config.yaml
train_examples: 45211
image_size: 96
mlp_ratio: 4
parallel_block: false
patch_size: [6, 6]
width: 192
pooling: "mean"
residual_init: "none"
beta2: 0.95
max_precond_dim: 1024
lr_schedule: "linear"
final_lr_fraction: 0.1
warmup_steps: 500
adamw_weight_decay_other_params: 0.01
Rows from block 4, named by matrix and row number. Rows with one number belong to one attention dimension. Each number is 128 + 32 x the weight over its row's rms, rounded and kept within 0 to 255. All counts start at 0. After the name is the row's rms in percent of the matrix's.
# q: attention query, key and value (stacked) (model.blocks.4.attn.qkv.weight, 576x192, the q third), inputs 144-191
# k: attention query, key and value (stacked) (model.blocks.4.attn.qkv.weight, 576x192, the k third), inputs 144-191
q.55 100 [126 145 193 185  51 129 107 152 132 117 109 143 134  60 101 138 119  86 139 136 165 135 113 148  98 177 124 129  96 147 118  71  94 175 206 176 151 127  69 205 105 116 148  83  82 162  95  87]
k.55 102 [146  99 135  99  88 117 118 131 120 110 125 132 153 202  92 132 117 137 148 150 184 122 124 209 111 121 137 126 146 144 125  91 130 106 110 167 177 133  79 167 157 140 126 101 108 150 101 165]
q.56 098 [167  78 108  64 170 138 151 114 122 133 138 114 105  97  66 158 116 100  92 114 135  75 113 109 127  88  61 174 133 128  98 157  92 144 120 134  86 151 130 153 137 100 143 116 100 161 110 194]
k.56 106 [137 113 163 127 114 127 106 122 120 180 130 208 151 187 121  92 145 138 184 135 142 201 147 156 179  78 132 125 109 110 100 171 182 122  84 129 139 109 136 131 214  46 139 100 152 107 134 163]
q.57 115 [116 142 116 114 113 108 184 147 117 106  91 147  99 178 129 124 185  77  91  94 160 164 141 108 112 170 110 120 138 185 102 167 107 137 155 139 126 140  54  86 105 104  88 193 155 114 151 104]
k.57 107 [117  94 124  94 109 128 189  96 146 111 193  74  91 134 123 137 103 157  85 164 150 162 141 135 174 110 132 116  86 140 129  99 109  94 141  85  91 140  88 141  89  99  90 185 121 149  91  47]
q.58 106 [121  98  92 187 202 128 167 122 157  86 155 134 127  54 127 108 124 107 114 149 102 120 155 101 127  85  41 181 143 154 116 175 110 124 146 130 148 123  73 149 131 118  99 127 151 141 134 127]
k.58 116 [181 136 148 102 123 165  85  45 109 172 130 161 137 110 132 121 118 153  55 143 155 193 131 160 135 121 104 160  93 107 101 129 164 159  90 134 200 178 129 203 142 175 130 110 155 136 161 105]
q.59 113 [103  80  98 133 144 164 144 172 130 107 123 125  82 122 108 147 126 168 102 159  95 125 126 139 140 148 114 169 192  93 133  98 139 174 125  98  79 145 176 140  86 164 166  98 172 166 177 102]
k.59 108 [ 94 175 111  83 105  83 128  84 110 100 120  77  84 178  74 120  86 152 108 154 109 138  83 161 195 124 103 145 167 131 151  98 144 113 132 154  83 171 142 151 164  99 135 154 127 106 123 103]
q.60 092 [169 136 122 116 101 131 198 102 187  84 161  55 129 159 181 139 107 108 164 171 132 161 114 115  87  90 116 125 115 142 167  84  99 194  88 135 124 108 145 134 124 131  88 118 126 146 139 118]
k.60 079 [ 71 160 115 155  97  79 183 113 108 121 177 123 210 121 143  94 107  93  44 131 169 146  79 146 103 105 104 243 116 165 167 119 140 110 159 121 148 148 126 118 118  69 120  62 142 190 158 155]
q.61 085 [101 197 147 113 161 138 124  94 161 120  96 118 143  97 167 123 140 125 132 154 110 104 157 108 117 218  94 141 101 118 103 140 101 144 151 204 153 137 156 132 121 146 111 170 139 124 123 135]
k.61 095 [120 101 154 149  87 121  96 131  85 161 119  96  49 145 140 131 133 153  92 159 140 113 106 112 171 119 160  87  93 123  68 126 166 162 126  93  46 178  80 131 117 172 149 126 134 125 125  88]
q.62 080 [114  99 100 120 102  78 147 143 124  57 188 152 119 125 123 139 158 173 121 113 113 115 148 174 153 137  73 157  97 170 149 118  90  81 119 133 128 100 144 133  76 103 117 131 123 139 117 143]
k.62 086 [146 170  84 161 121 137  54 132 100 179  93 137 150 142 109 115  91 189 155 133 130 155 100 152 126 138 113 151 124 168 152 101 130  76 127 153 138 110  92 152  81  75 129 150  98 109 192 125]
q.63 093 [178 147 166 173  90 139 155 113 129 178 202 122 139 107  66 158 158 137  96 150 124 130 101 128 146 148 156 105 126  90 146 101 114 192 194 133 113 101 111 156  93 150 132 143 133 111 122 162]
k.63 088 [ 64  84 114  74  96 194  71  91  47  83  88 114 146 135 135 113  94 141 166 106  98 115 156 121 158 159  77 134 118  94 157 185 134 108 138 116 121  95 117 171 144 102 161 125 114 156 162  85]
q.64 091 [107  95 156 134 169 190  95 132 162 132 156  94 156 114  92 103 116 158 141 213 128 112  72 142 162 150 153  28 150 186  99 147 109 153 182 123  97 175  97 104 142 140  78 148 155 144 150  83]
k.64 085 [128  97 113 163 124  86  84 107 118 129 132 126  80 147 165 100 165 150 138 122 198 154 100 110 179 161 113  75 107 159  99 112 120 136 105 169 119  60 187  94  61 140 144 105 135 116 172 119]
q.65 079 [171 122  85 147 111 108 152 147 119 158 109  83 136 179 107 145  80 184 177 118 133 176 124  73 131 129 135  81 151 109 173 124  93 222  78 145 118 169 127 155  80 121 109 173 123 140  96 198]
k.65 083 [128 145 118 132 166 146  62 139 180  99 149  99 127 193 159 164 128  96 125 138 129 131 118 129  97  29 184 150 117 146 152 132 137  79  96  91  79 117 151 135 127 130 186 136 135 116 121  97]
q.66 096 [ 73 101  95 116 152 178 174 146  71  49 136 115 123 119 136 175 127  93  75 102 108 134 106 138 171 102  99 128 127 145 149 151 145 121 175 131  86 130 171  99 106 118 144  99 157  79 192 123]
k.66 095 [126 133 142 125 142 123  90 131 132 159  58 127 108  70 154 118 174 154 113 122 116 115 160  96 171 136 133 161 132 121 101  89 134 122  94 122 130 174 128 181  85 123 103  88 171 143 190 153]
q.67 099 [127 105 144 135  99  67 140 153 131 143 143 105 132 167 170 162 166 175 116  91 137 121 135 115  59 122 177 185  88 168 125 126  63 109 145 117 139  59 115 121 140 131 133 157  96 110  91 161]
k.67 101 [141 163 153 165 107 171  63 123 171 103 124 112  68 118 168 130  80 138 174 115 127 107 116 157 124 175  91 163 114 122 171 105 139 108 140  93 143 156  70 103 130  57 116 122  85  74 128  98]
q.68 115 [182  88  96 143 120 167 166  90 123 161 157 187 184 127 151  97 119  51 184  49 102 145 153 157 141 112 137 175 171 113  95 161 146  94 153 121 160 145  71 122 124  80  76 162 120 190 208  98]
k.68 117 [110 154 113 154 163 131 122 135 131 146 151 175 138  43 154 154 130 112 106 160 142 106 124 104 133 163 106 110 164 172 100 126 128 113 155  73  69 156 119  89 138 150 114 115  81 124 198 158]
q.69 111 [127 115 125 113 134 150 137 127 160  95 160 132 228 149 141 205  98 137 164 131 108  91 132  82 120 116 152 117 136 158 158 137 101  70  74 128 152 167 154 156 175  60 136  82 151 137 174 123]
k.69 108 [ 87 160 134 143 104 131 120 108  91  75  85 114 130  75 155 108 201 138 134 112 141 100  59 165 120  98 149  84 112 116 208  86 132 167 107 172 154 124 118 141  97 107  86 105 179 111 211 144]
q.70 099 [125 109 178 116 167 114 159 114 102  93 120 153 104 138  91  86 131  94  96 153 113 161  89 123 117 138 121 131 127 137  87 100 109 162 134  78 127  86 139 140 121 119  92  90 108 118 192 159]
k.70 099 [129 139 141  72 108 173 114  54 150 163  94 145 141 119  87 137 120 166 117 123 180 107 182 165 148 106 137 124 101 154 137 150 143 162 127 146 110 149 175 121 146  91  93 135 153 127 170 104]
q.71 117 [118  92 173 140 133  66 103 122  91 141 108 123 106 186 113 116 122 135 158 114 123 167 123 106 165 166 122 133 112 108 189 125  99 188 154  85 136 164 122 111 162  62 111 148  81 101  86 137]
k.71 116 [192 187 157 145  87 106 110  86 112 143 109 143 164 116 160 115  89 181 131  67  93 134 101 110 136  73 169 126  84 133 129 114 164 113 181 116 215 134 136 187 116 185  76 125 131 109  60 164]
q.72 087 [145 175 108  79 153  96 122 137 157 200 128 162  83 120 103 149 127 140 152 103 162 128 199 127 139  90 137 131 152 156 167  91 101 149 160 164 107  89 176 110  88 133 123 104 159 149  83 126]
k.72 081 [113 132 121 130 159 200 104  46 149 154 188 123 150 135 184 104 108 110 145  99 114 126 112 137 136 171 198 102 102 154 138 161 152 129 129 164  98 127 136 116  85 139 176 125  88 171 135 140]
q.73 100 [123 151 131  79 133 133  98 110 144 116 141 103 116 125  93 144 178 101 165  82 165 157 164 122 101 137 155 142 130  69  79 185 158 163  92 117 137  90 113 121 114 119 137 153 177 202 151  88]
k.73 089 [143  99  99 167  92 123  73 121 146 100 132 126  88 117 204 102 119 169 103 128 131  87 114 161 150 159  87  78 145 108  75 152 154 138 163 110 131 136 159 159 180  37 168  92  69 102 147 130]
q.74 094 [131  96 117 121 165 129  89 175 183 172 131 177 175 181 128  94 146 131  85 166 191  89 102 129 166  89  92 120 139  71 134 180 173 177 141 128 134 138  50 100 124 142 151 143 188 137  95 156]
k.74 096 [111  95 135  74  95 121 145 200  96 183 115 182 149 131 153 131 115 110 192 175 116 148 137 118 160 120 103  98 110  89 130 181 156 112 131 204  70 104 120 109  96 140 198 102 101 110 132  76]
q.75 102 [136  99  99 107 132 104 123 100 121 143  84 175  95 126  94  68 136  66 111 145 160 164 151 151 141 159 104 148 154 164 122 119 154 159 132  79 180 106  82 190 173 130 168 159 127 127 158 114]
k.75 100 [ 79 124 125 113 139 150 204 133 129 112  63 201 129 167  69 114 146 109 109 101 112  84 130 136 112 181 123 146  56 120 127 192 106 124 144  98 109 105 128  92 155 113 137 120  77 149  50 133]
q.76 105 [167 129 103 134 102 139 158 154 147 124 148 175 142 104 161 124 125  97 112 140 153 186 135  87 119 165 133 118 163 121 121 135 133  83 167 126 135  98  63 105 125 159 131  84 106  76 123 125]
k.76 110 [122 176 122 124 153  25 107 167  50 163 124 105  88 141 167 156 129 184 131  81 133  22 110  81 100 103 110 153 121 107  68 109 105 147 139 153  96 137 128 155 182 138 145 170  63 151  78  94]
q.77 102 [ 80 131 124 153 191  96 109 118 119 126 165 127  65 143 106 128  82  97 159 158  97 111 144 160 119 167 144 147 133 143 148 102  90 157 130 246 185 155 162 134  51 125 106 120 184 145 117 133]
k.77 104 [ 84  78  82 107 140 152 114 156  83  91 125 163 135  94 151 114 163 138 131 171 139 155  96 137  62 136 137 162  85  91 135 129 138  82 104 154 129  94 145  93 110 117 108 135 167 112 136  72]
q.78 099 [125 138  96 104  72 118 158  99 111 165 112 136 124 155 114 118 159 139 111 135 128 135 138 160 133 144 164 168 103 205 116  90 144 112 176  96 145 132  97 128 187 169 130  96 123 115 163 155]
k.78 099 [121  71 135 122 107 146  85 153 104 128 136 120 148 142 120 204 176 150 133 132 119 106 117 108  88 171 119 187  89  99  86 154 116 130 104  76 160 117 149 112 135  77  65 124 112  83  81 135]
q.79 113 [ 40 141 133 151 182 129  73 134 127 184 123  77  94 126 181 119 124  97 120 117 102 197 187 151 159 113 142 175 118  68  66 148 142  73  75 155 106 121 168  95 191 146 168 166  87 111 177 131]
k.79 117 [136 125 129 122 114  91 123 152  80 138 105 107 155  71 126 145 136 144 155 143 119 146 117 137 111 169 117 139 128  96 128 110  57 104 133 116 170  92 107 145 152 146 133 177 149 106 168 130]
q.80 115 [ 83  84 165 140 158 162  90 127 115  91 139 112 121 139 102  77  64  80 112 170 101 193 181 156 131 113 165 151 129 118 123 180 143  84 157 133 100 113 173 102 133 129 107  85 144 146 140 116]
k.80 110 [103 169 177 133 150 107 130 149  68  99 126  60  98 116  96  93 102  78 144  68 144  63 150 100 145 140 120 103 105  74 134  98 118 202  59 114 152 107 150 125  77  96  87 130 129 147 130 117]
q.81 103 [110  89 138 141 134 213 114 104  92 137  72 163  90 131 161 156 215 113  99 114  96 188 103 133 132 127 106  96 169 158  90 183 163 136 150 161 130  93 141 111 128 129 138 104 200 109  86  85]
k.81 113 [ 71 132  78 127 127  73 146 133  76 173  99 148 138 114 100 115 160 106 113 136 113 166 141 127 113  87 141 165 103 137 135  72 161 149  94 103 114 115 173 162  93 136  84 141 135 133 125 117]
q.82 092 [130 101  83 141 118 218 163  94  98 153 117 126 105 142 133  55  65 115 130 124 123 104 152 118 156 164 166 107 158 127 136  66 120 136 158 132  97 186 172 120 171 151 132 136 131 169 123 112]
k.82 098 [137 123 120 100  80 108 113 113  57 152 158 121  50 127 107 134 125 182 145 153 171  43 177 114 148  97  95 117 134 140 120 109 110 158 131 106  95 148 154 140 100 123 108 182  99 154 150 133]
q.83 101 [ 80 137 127  92 180 111 131 172 122 151 126 129 131 168 111 154 112 181 116 165 107 141  94 137 116 134 116  67 131 114 136 109  92 157 107 113 109  88 111 111 112  88  73 161 193 103 165  85]
k.83 110 [176 141  64 125 154 123  85  86 135  92 173 132 152 148 154 117 120 141 100 181 124 122 129 164  95  99 147 158 117  85 138 149 141  89 156 156 129 143 144 135 123 139 137 143 171 113 125 152]
q.84 092 [121 152 120 122  74 156 116 102 123 126  86  77 163 132 101  86 131 186  99 159 124 147 174 123  61 174 120 218 129  90 129 140 155 176 123 153 108 137 116  76 132 101 112 112 120 188 189 165]
k.84 094 [ 86 127 165  95 111  56  95 148 163 119 184 124 157 187  88 122 142 146 100 106 138 172 125 188 135  79 140 144  92 131 122 155 170 140 145 111  77 136 213 111 106 124 180 107  96 112  66 136]
q.85 110 [147 162 162 134 121 159 166 102  86 133 131 169 123 201  77 130 139  88  89 128 115 152 102 157 156 125  85 142 156 150 142 103 195 125 117 167  74 121 123 153 162 173 115 100 143 153 151 101]
k.85 099 [138 109 201 125 155 172 130  58 120 132 143  99 198 147 102 142  69 117 109 102 121 161 204 159 130  88 120 165 140  72 145  93  72 122 153 132 174 139  94 106 149 141 104 113  28 118 156 155]
q.86 100 [141 121 135 128 117 153 166 162  88 111 124 106  93 152 144 126 127 180 175 139 100 142  86 145 175  98 155  66  83 144 103  91  92  96  78 118 143 108 157 110  86  71 142 170 167 176 131  83]
k.86 107 [114 130 143 184 163 162 103  66 156 112 191 159  98  71 115 106 147 164 143  74 101 144 153 149 162 110 219 111  74 162  96  72 165 105  68 132 116 171 159 124 115 157 164 141 144 176 174 148]
q.87 098 [178 148 169 137 121 169 137 137  75 122 123 123 155 117 158  90 114 116 116 105 167 175 192 138 140 119  91 155 125 187 156 167  99 185 109  79 112 135 124 122 198 164  75 108  75  74  84 100]
k.87 091 [162 120 167 130  87 147 145 112 122  97 117 129 172 178 142 136 162  95 131  56 116 142  78 141 102  49 137 170 131 159 128 153 137 194  86 131 145 127 150 176 122 145  94  82 106 164  64 125]
q.88 102 [130  39  93 124 104 149 132 173 129 137  88 126 198  89 182 153  45 117 116 151 162 136 104 106 117 130  77 110 151 115 218  60  99 166 135 161 121  94 132 157 122 203 132 120 193  67 118 146]
k.88 096 [110 115 105 141 107 117  77 129 152  70 159  77 112 184  62 150 148 124 108  93 147 142  94 166  79  67 115 122 146 131  97  90 164 178 175 138 162 134 136 159 122 124  83 142  92 146  91 146]
q.89 091 [118 125 175 153 109 153 147 107 156 153 154 106 151 130 181 109 183 118  98  72 103 125  79  93 122 105 101  84 167 134  91 141 114 139 168  95 116  89 102 147 121  69 141  98  89 173 126 132]
k.89 096 [154  97 158 180 129 142  95 139  53 139 160 150 187  33  75  84  71 127 165 105 129 114 174 104 160 120 142 105 155  92 127 125 147 138 121 108 144 104  81  99 148 195 169  87 126 113 150 126]
q.90 091 [ 71 127 151 112 153 138 104 142 136  98 196  87 152 134 110  94 143 130 169 122 112  72  34 215 155 182 178 138 154 146 154 170 117 126 160 166 106 201 141  84  95 107 156 116 110 113 130 117]
k.90 090 [ 99 123 152 115  79 120 139 167  89 176 164  94 143 107 144  85  99 139 146 139 126 131 113 132 144 110 142 113 150 155 165 184 134 163 106  95 146 180 163 133  83 167 166 129 103 172 144 184]
q.91 093 [144 114 153 136 124  71 132 126 104 144 155  95 187 194  83 126  96 136 139 115 123 143 168 126  75 126 137  72 130 128 107 148 108 114 123  94 118 160 167 125 191 118 135 100 113 152 138  96]
k.91 096 [125 159 135 169 176 161  97 149 142 122 127  60 140 121  91 129 107  78 154 101 166 111 128  78 145 156 141 129 199 128 131  81 105 138 163 140 117 141 133 115 129  90 152 101  59 168 181 136]
q.92 105 [118 106 172 127 124 165 173 115 121 129 142 179 159 153 117 129 172  90  75 149 179 152 190 130  27 115 123 195 151  93 153 180 134 135 140 142 122 123 117  93  64 141 139  98  75  97 144 136]
k.92 097 [165  86 113 148  73 132 141 116  77  99 156 140 119 144 172 156 119  94  90 150 149 117 184 132 142 109 155  36 152  65 101 132 173 162 109 138  82 107 130 118 130 112 161 124 189 101 129 111]
q.93 106 [177  92 118 143 186  95  84 194 115 131  80 185 124  99 122 115 142 136 101 144 116 111 120 104 125 175 137 157 122 161 138 157 173 159 115 114 167 165 153 150 148 177 107 112 135 124  98 150]
k.93 103 [ 95 124 143  59  92  95 116 148 149 114  85  65 137 112  80 120 128  97 132  86 174 119 126 149 125 106  90 142 175 161 186 109  99 150 146  84 116 168 169 130 128 129 197 165  85 155 177 133]
q.94 110 [174 112 156 119 136 136 185 107  91 145 148  93 110  99 130 151 129 139 193 159 134 106  75 110 140 131 144  92 161 126 151  93 182 163 155  80 157  95 158 107 136  69 176  94 111  81 149 141]
k.94 116 [ 72 136 108 188 125  97 129 102 155 144 100 127 106 115 130 168 115 127 138 126 161 115  77 151 184 121 199  80 154 128  91 145 102 137 127 161  58 128 164  83  80 126  77 129  89 162 154  91]
q.95 116 [134 143 102 157 149 125 112 185  29 184 166  98  80 127 128 114 174 134  75 142  84 158 154 105 139  78 119 172 140 105 112 140 134 163  80 155  92 113 121 113 176 170  80 124 158 135 155 129]
k.95 115 [156 163 120 149 175 225 158 109 109 106 159 103 110 158 170 102  90 137  99 166 124 151 197 118 137 119 154 159 133  52 134 158 114 127 119 129  61 132 136 141 150 142 121 110 143 223  98 149]
q.96 094 [115 217 134 186 103 177 111 122  86 136  86 151  56  96 164 138 116 169 164 142 116  98 171 187 120  81 162 138 137 125 109 132 148 121 153 142 168 139 139 127  87 149 129 114 109 135 119 144]
k.96 096 [100 140 117 127  99 131 142 162 123 150  78  94 118 151 186 133 158 133 145 136 159 159 154  83 104 178 125  94 143 137 101 149 132  83  87  62 119 137 178 149 121 141 113 177  98 168  95 119]
q.97 099 [110 165 122 123 125 180 120 161 115  81  90 126 187 159 141  59 134  42 145  83  89 111 184 131 144 110 126 125  94 135 119 182 119 138 126  92 140 164 153 161 109 105 141 146 202  83 142 174]
k.97 103 [143  70 173 104 130 127 147 114 149 135 143 160 129 129 151 133 136 127 124 156 147 150 119 145 132  80 157 111 123 175 129 119 134  96 122 116 105 108  70 153 108 167 143  62 116 101 150 149]
q.98 110 [167 170 112 178 163 141  84  92 118  94  94 122 142 114 160 174 148 123 189 158 180 108 159 188 183 121 128  94  88  95 153  83  84 171 127 152 145 155 156 136  94 138 159  87  97 144 184  78]
k.98 094 [ 91  99 148 120 134 157 126 170  93 115 108 170 210  94 200 171 126 119 108 183 121 133 159 126 102 159 191  88 127  94  79 131 186 167  99  93 118 140 211 115  92 143 121 125 159 120 167  87]
q.99 109 [132 186 137 134 154 136  61 133 144 151 159 127 130 146 112 166  44  64 148 155 120  88 143 146 130 170 145 104 131 196 145 122 159  90 166 117 172 103 140 173 158  89 151  89 135  64 150 121]
k.99 094 [190 160 155 136  97 110  95 143 182 121 161  84 118  68 131  76 167 136  60 165 204  65 103 110 115 154 108 160 114 146 196 107 150 154 164 128 156 139 127  89 156 152 130 137 114 123 124 130]
q.100 094 [105 179 133 131 166 164 139 132 142 119 118  95 115 200 112 130 137  93 103 158 159  58  93 129 202  79 175 135 158 140  96 135 124 167 122 158 110 125  82 127  81 109 175 157 166 122 127  93]
k.100 091 [162 173 142 160 193 107 131 170 155 122 128 133 136 124 122 179 137 127 135 175 140 127 155 118 176 125 151 109 138 137 165  94 202  52  99 101  81 140  96 183  75 116 146  57 109 102 155 142]
q.101 093 [176 150 140 119 148 103 142 144 114  77 111  98 120 149 153  95 102 164 143  86  98  99 134 143 121 143 112 168 140 108 102  90 173 140  89 100 149 158 101 161 165  76 130 106 129  87  96 189]
k.101 099 [136  91 110  78 125 145 110 153 138  98  84 107  67 167 143  88 110 102 143 115  89 131 158 163 105 180 177 103 136 129 133 121 123 178 151 154 148 129 132 155  97 136 137 140  22  80 138  91]
q.102 102 [129 127 161 116  93  91 108 147  93 145 147 110 118 117 147 179 126 120 132 155 104 205 167 166 148 132 104 187  69  98  63 106 141 109 153  83 111 165 133 153 125 114  87 148 166 104 117 117]
k.102 100 [ 78 156 109 138 174  77 111 159 118 113 145 142 104  79 122 132 141 137 138 113 100  75 177 154 181  77 143 196 176  77 127 109 141 103 100 170 202  72 176  93 148  99 132 152 114 145 120 129]
q.103 100 [137 123 108 159 174  95 129 116 134 133  89 117  80 100 156 141 139 120 106 121 146 146 128 162  93 127 116 114 115 145 100 103 132 134 129  69  72  49 134 154 128  93 125 108 166 116 141 161]
k.103 106 [111 125 139 138 208 140  84 106 102 118 149 119 134 109 102 106 116 164 100 107 172 112 137  86  60 139 144 129 159 121 164 125 166 100 126 153 128  96 192 110 114 141 172 107 123 154 148 117]
q.104 107 [186 125 198 147 152  86 100  84 107 119  72 156 117  93 143  95 126 143 184 196 126 139 195 156 126 101 121 172 103 118  51 126 120 172 141 157 109 177 116 163 165 162 140  73  73 109 109 135]
k.104 114 [178 114 166 157  99 140 142  85 130 159 132 100 152  77  95 111 138 113 116  51 161 145 123 138 106 166 152 147 151  68 105 145 143 160 177 110 130 178 130 101 151 133  98  66 150 212 103  96]
q.105 117 [112 151 122 123 132 124 118  86 184  90 115 124 142 174 152 209 127 133 114  73 122 109 108 138 138 125 180  77 153 142  98  45 151 123 111 113 131  74 140 142 146 165 174 102 170 130 128 134]
k.105 123 [165  95  67 152 139 136 110 107 151 126  80 168 113 181 148 116 141 190 108 149  75 124 127 151  87 161 159 130 174 149 107 110 125 131 110 135 157 142 125  82  68 164 145  36 102  72 164 146]
q.106 106 [135 144 141 119  36 123 128 141 120  84 123 109  83 105  99 132 134 135 177 126 142 150 103 169 190 138 125 123 177 156 133 134 111  93 123 158 100  90 114  97 119 117 181 181 129 132 138 168]
k.106 114 [125 165 176 138 134 146 165 107 127 164 131  95  87 167  57 135 152  53 160 101 143 199 152 112 144 140 127 146 134 132 153 116 166 140 135 166 106  91 158 178 106 124 138 181 100 152  93  77]
q.107 108 [162 157 107 111 128 110 109 118 114 106 143  77 170 105 140 149  88 126  79 154 125 137 120  80  94  91 138 113 116 160 118 119 195  81  92 136 126 138 191 148 153 137 119 117 181 124 136 146]
k.107 110 [ 93 152 128 122 149 152 112 152 175 149 151 144 136 157  27 172 198 145 100 160 125 170  82  83 158 112 158  75 145 116 161  92 192 123 126 105 116 123 101 145 190  78 167 158 109 147 116 159]
q.108 096 [155 128 153 118 166  77 150 100 163 106  89 147 177 161 105 165 127  86  57 195  38  97 125 103 133 117  92 128 132 127 174  51 141 120 132 142 157 140 106 174 129 124 131  74  56  46 128  97]
k.108 082 [127 104 114  62 102 110  98 127 101 185 134 130 161 171 133 120 126 169 149  72 112 150  88  97 186 154 165 150 132 121 179 114 153  42  92  98 131  74 127  90 179 155 117 112 199 154 132  92]
q.109 092 [ 79 141 136 105 184 133 101 131 121 137 112  68  96 101 181  56 122 115  92 164 129 152 160 172 139 113 166 102 137 152 149 192 166 205  84  98 157 142 166 123  93  64 133  87 113 127 169 152]
k.109 082 [155 135  69 103 145 172 178 209 118 113 102 171 161 129 149 170  93 164 133 107 114 171 148 137 163  71 181 128  62 147 110  99 121 161 169 153 124 196 167 204  91 143  94 109  92 115 111 161]
q.110 100 [154 149 192 121 129 110 162 156 113 109  83 144 139  94 113 177 168 128 104 118 168  94  98 168 181 108 148 111 165 127  82 161 171 156 162 140  97  97  98 138 103 143 125 134 144  99 128 104]
k.110 091 [ 86 146 117 141  89 106 112 109 176 178 137 134 123 128 159 136 169 119 136 125  80  79 174 135 116 121 163 146 121 177 158 141 155 135 134 158 164 138  85 101 185 115 121 139 101 144  99 121]
q.111 104 [142  97  58 159 108 114 149 149 106 114 145 181 127 125  83 152  85 100  75 104 129 117 124 137  58  70 173 151 132 164  84  46 160 153  78 176 151 167 156 151 148 121 100  96 132 137  73 160]
k.111 104 [ 91 195 151  93 124 141  88 109 155 167 142  95 142 131 134 185 180 167 105 168 105 133  64 110  95 148  67 142 138 124 138 142 157 117 146 126 107  92  97 148 149 168 146 142 141 135 143  88]
q.112 094 [121  79 104 106 158 123 132  98 141 161 111 121 160 137 121 120 159 146 221 220  46 148 145 158 135 100  68 151  84  66 125 132  92  76 155 105  90 122 189 118 115 105 164 134 154 109 134 114]
k.112 089 [135 125 143  97 135 150 112 122  85 146 130 112 123  59 146  98 110 131 148  97 155 112 135 129 158 156  78 140  73  89 105 106 151  15 142 171  96 106 143  67 160 144 116 179 147 177 143 175]
q.113 084 [131 108 150  70 125 153 152 118 174 137 148 178 192  92  90 101 143 151  75  96 137 100  91  77 138 158  88 112 117  80 114 154 106 121 105 145  95 126 114 124 117 113 142 149 109  65 122 141]
k.113 082 [114 126  82 107  92 119 173 108 100 175 119 133  89 185 135 152  85 112 171  58 217 122 121 191 108 176  69  56 131 129 123 128 131  86 160 132 130 114 127 111 177 144 108 120 169 157 135 123]
q.114 103 [115 188  98  90 109 198 138 128 111 131  90  91  84 123 128 134 150 149  96 131  70  91 133 184 192  87 115 136 126  78 145 134 165  89  82 128 162 157  69 165 139 152 110 112  86 135 175 113]
k.114 102 [150 179 135 129 122 117 156 150 127 106 138  98 117 142 114 216 183 166 164 129 180  99  99 130 124  85 117 149 119 126 120  96 116 102 124  75 184 144 166 124 140 159 148 124 156 148 150 106]
q.115 108 [152 160 162 139 134 165 117 115 151  73 109  97  98  95 120 137 123 149  92 156 133  87 179  99 129 150 202 189 117  69 143 125 219 146 190 188 150 180 145 129 144 138 152 135 175 101  84 129]
k.115 098 [112 163 113 165 110 152 115 126 102 136 162 192 114 164 142 142 176 152 122 107 136  38 107 140 115 134 156 127 101  81 140 133 153 120 160 160 147 184 141 108 145 110 207 101 144 151  58 116]
q.116 111 [106 165 101  87 132 161  82 116 128 165 118  81 128 187  91  78  94 160 139 139 107 145  95 132 122 150  66 141  99 147 140 134 151 155 143 128  81 177  94 125  92 136 124 149 109 186  88  51]
k.116 108 [101  99  55 185 224 120 114 147 149 146 118 148 149 130 110 119 111  77  82 140 165 179 102 121 163 117 154 101  92  72 123  99  96 164 145  68 176 108 135 139 154 160 109  79 146 144 123 139]
q.117 101 [159 120  41 155  95 107 127 129 105  92 129 138 157  88 122 113 132  67 165 121 132 156 206 141 143 141 119 145 123 112 182 193 146  97 105 122 128 172  81 126  88 105 127 146 129 183 201 129]
k.117 107 [157 110 143 157 178 136  84 123 101 136 104  95 135 118 109 179 108 163 132 152 141 155 178 114 151 123  77 152 152 100 111 120 149 124  92  93 106  93 154  23 145 155 172 167 111 163 149 197]
q.118 106 [100 119 120 140 133  89 135 121  95 124 152  67  61 167 125  98 100 162 129 167 118 185 139 127 149 114  88 136 226 150 139 154  70 198 138 150 106  85  90 149 101  73 153 102 114  69 139  88]
k.118 108 [127 102 139 140 140 119 171 131 124 147 148  86 146 170 103 150 124  85 133 107  88 217 134 219 134 171 153  59 136 143  82 145 142 164 100  78  85  78 111 157  40  88 108 168 115 152 119 124]
q.119 120 [145 185 107  67 119  98 141 129 119 130 130 182 144 169  91 119  91 105 106  85 144 103  85 167 123 177  97 121 167 135 165 103 208 126 159 155 180 124 108 128 100 165 118  55 126 127 108 135]
k.119 122 [ 83 184  86  46 118 154  81 164 172 102 125 144 133 134 213  87  83 166  78 127 170 139  37 160 161 146 156 122 161  73 194 133 123 154 107 125 127 140 158  84 145 165 147 124  95 139 108 145]
q.120 085 [151 106  53 152 122 154 100 143 164 120 118 122 150 136 165 170 116 181 177 193 123 216 135  93 183 107  97 165 170 112 128  74  16 104 153 147 101 133 112 141 137 108 186 143 141  79 176  87]
k.120 087 [138 157 128 164  41 114 157 172 106 161  97 139 117  84 123 121  88  96 132 143 142  45 120  97 139 148 100 108 127 184 103 110 183 109 135  83 171 100 165 170 143 105 173 173 168 123 116 145]
q.121 118 [ 77 135  89 156 134 124 132 127 106 122 123 184 106  84 131  86 162 131 140 150 186 112 203 143 139  48 111 142 133  95 159 198 157 253  40 107 128 140 107 120 161 125 154 111 116 159 175  82]
k.121 095 [106 112 186 106 145 107 190 181 116 108 149 164 143 186 135 122  88 142 142  98 118 111 164 137 118 137 125  63 144 101  76  71 111  86 149 162  89 159 184  92  91 107  81  43 129  92 119 179]
q.122 095 [ 65 112 122 154 109 144 125 202 125 144 144 159  85 105 154 142 119 138 149 157 123  86 158 205 110 159 115 121 122 161 117 151  85 190 147 112  96  82  98 151  82 216 155 118 184 112 130 131]
k.122 091 [178 163 126 163 170 118 101 107 147 168 153 161 119 128 112 132 166  38 141 132 183 185 103  54 196  95 139 194 103 125 180 192  91 104 118 122 105 145  59 104 106 185 133 144 172 158 100  94]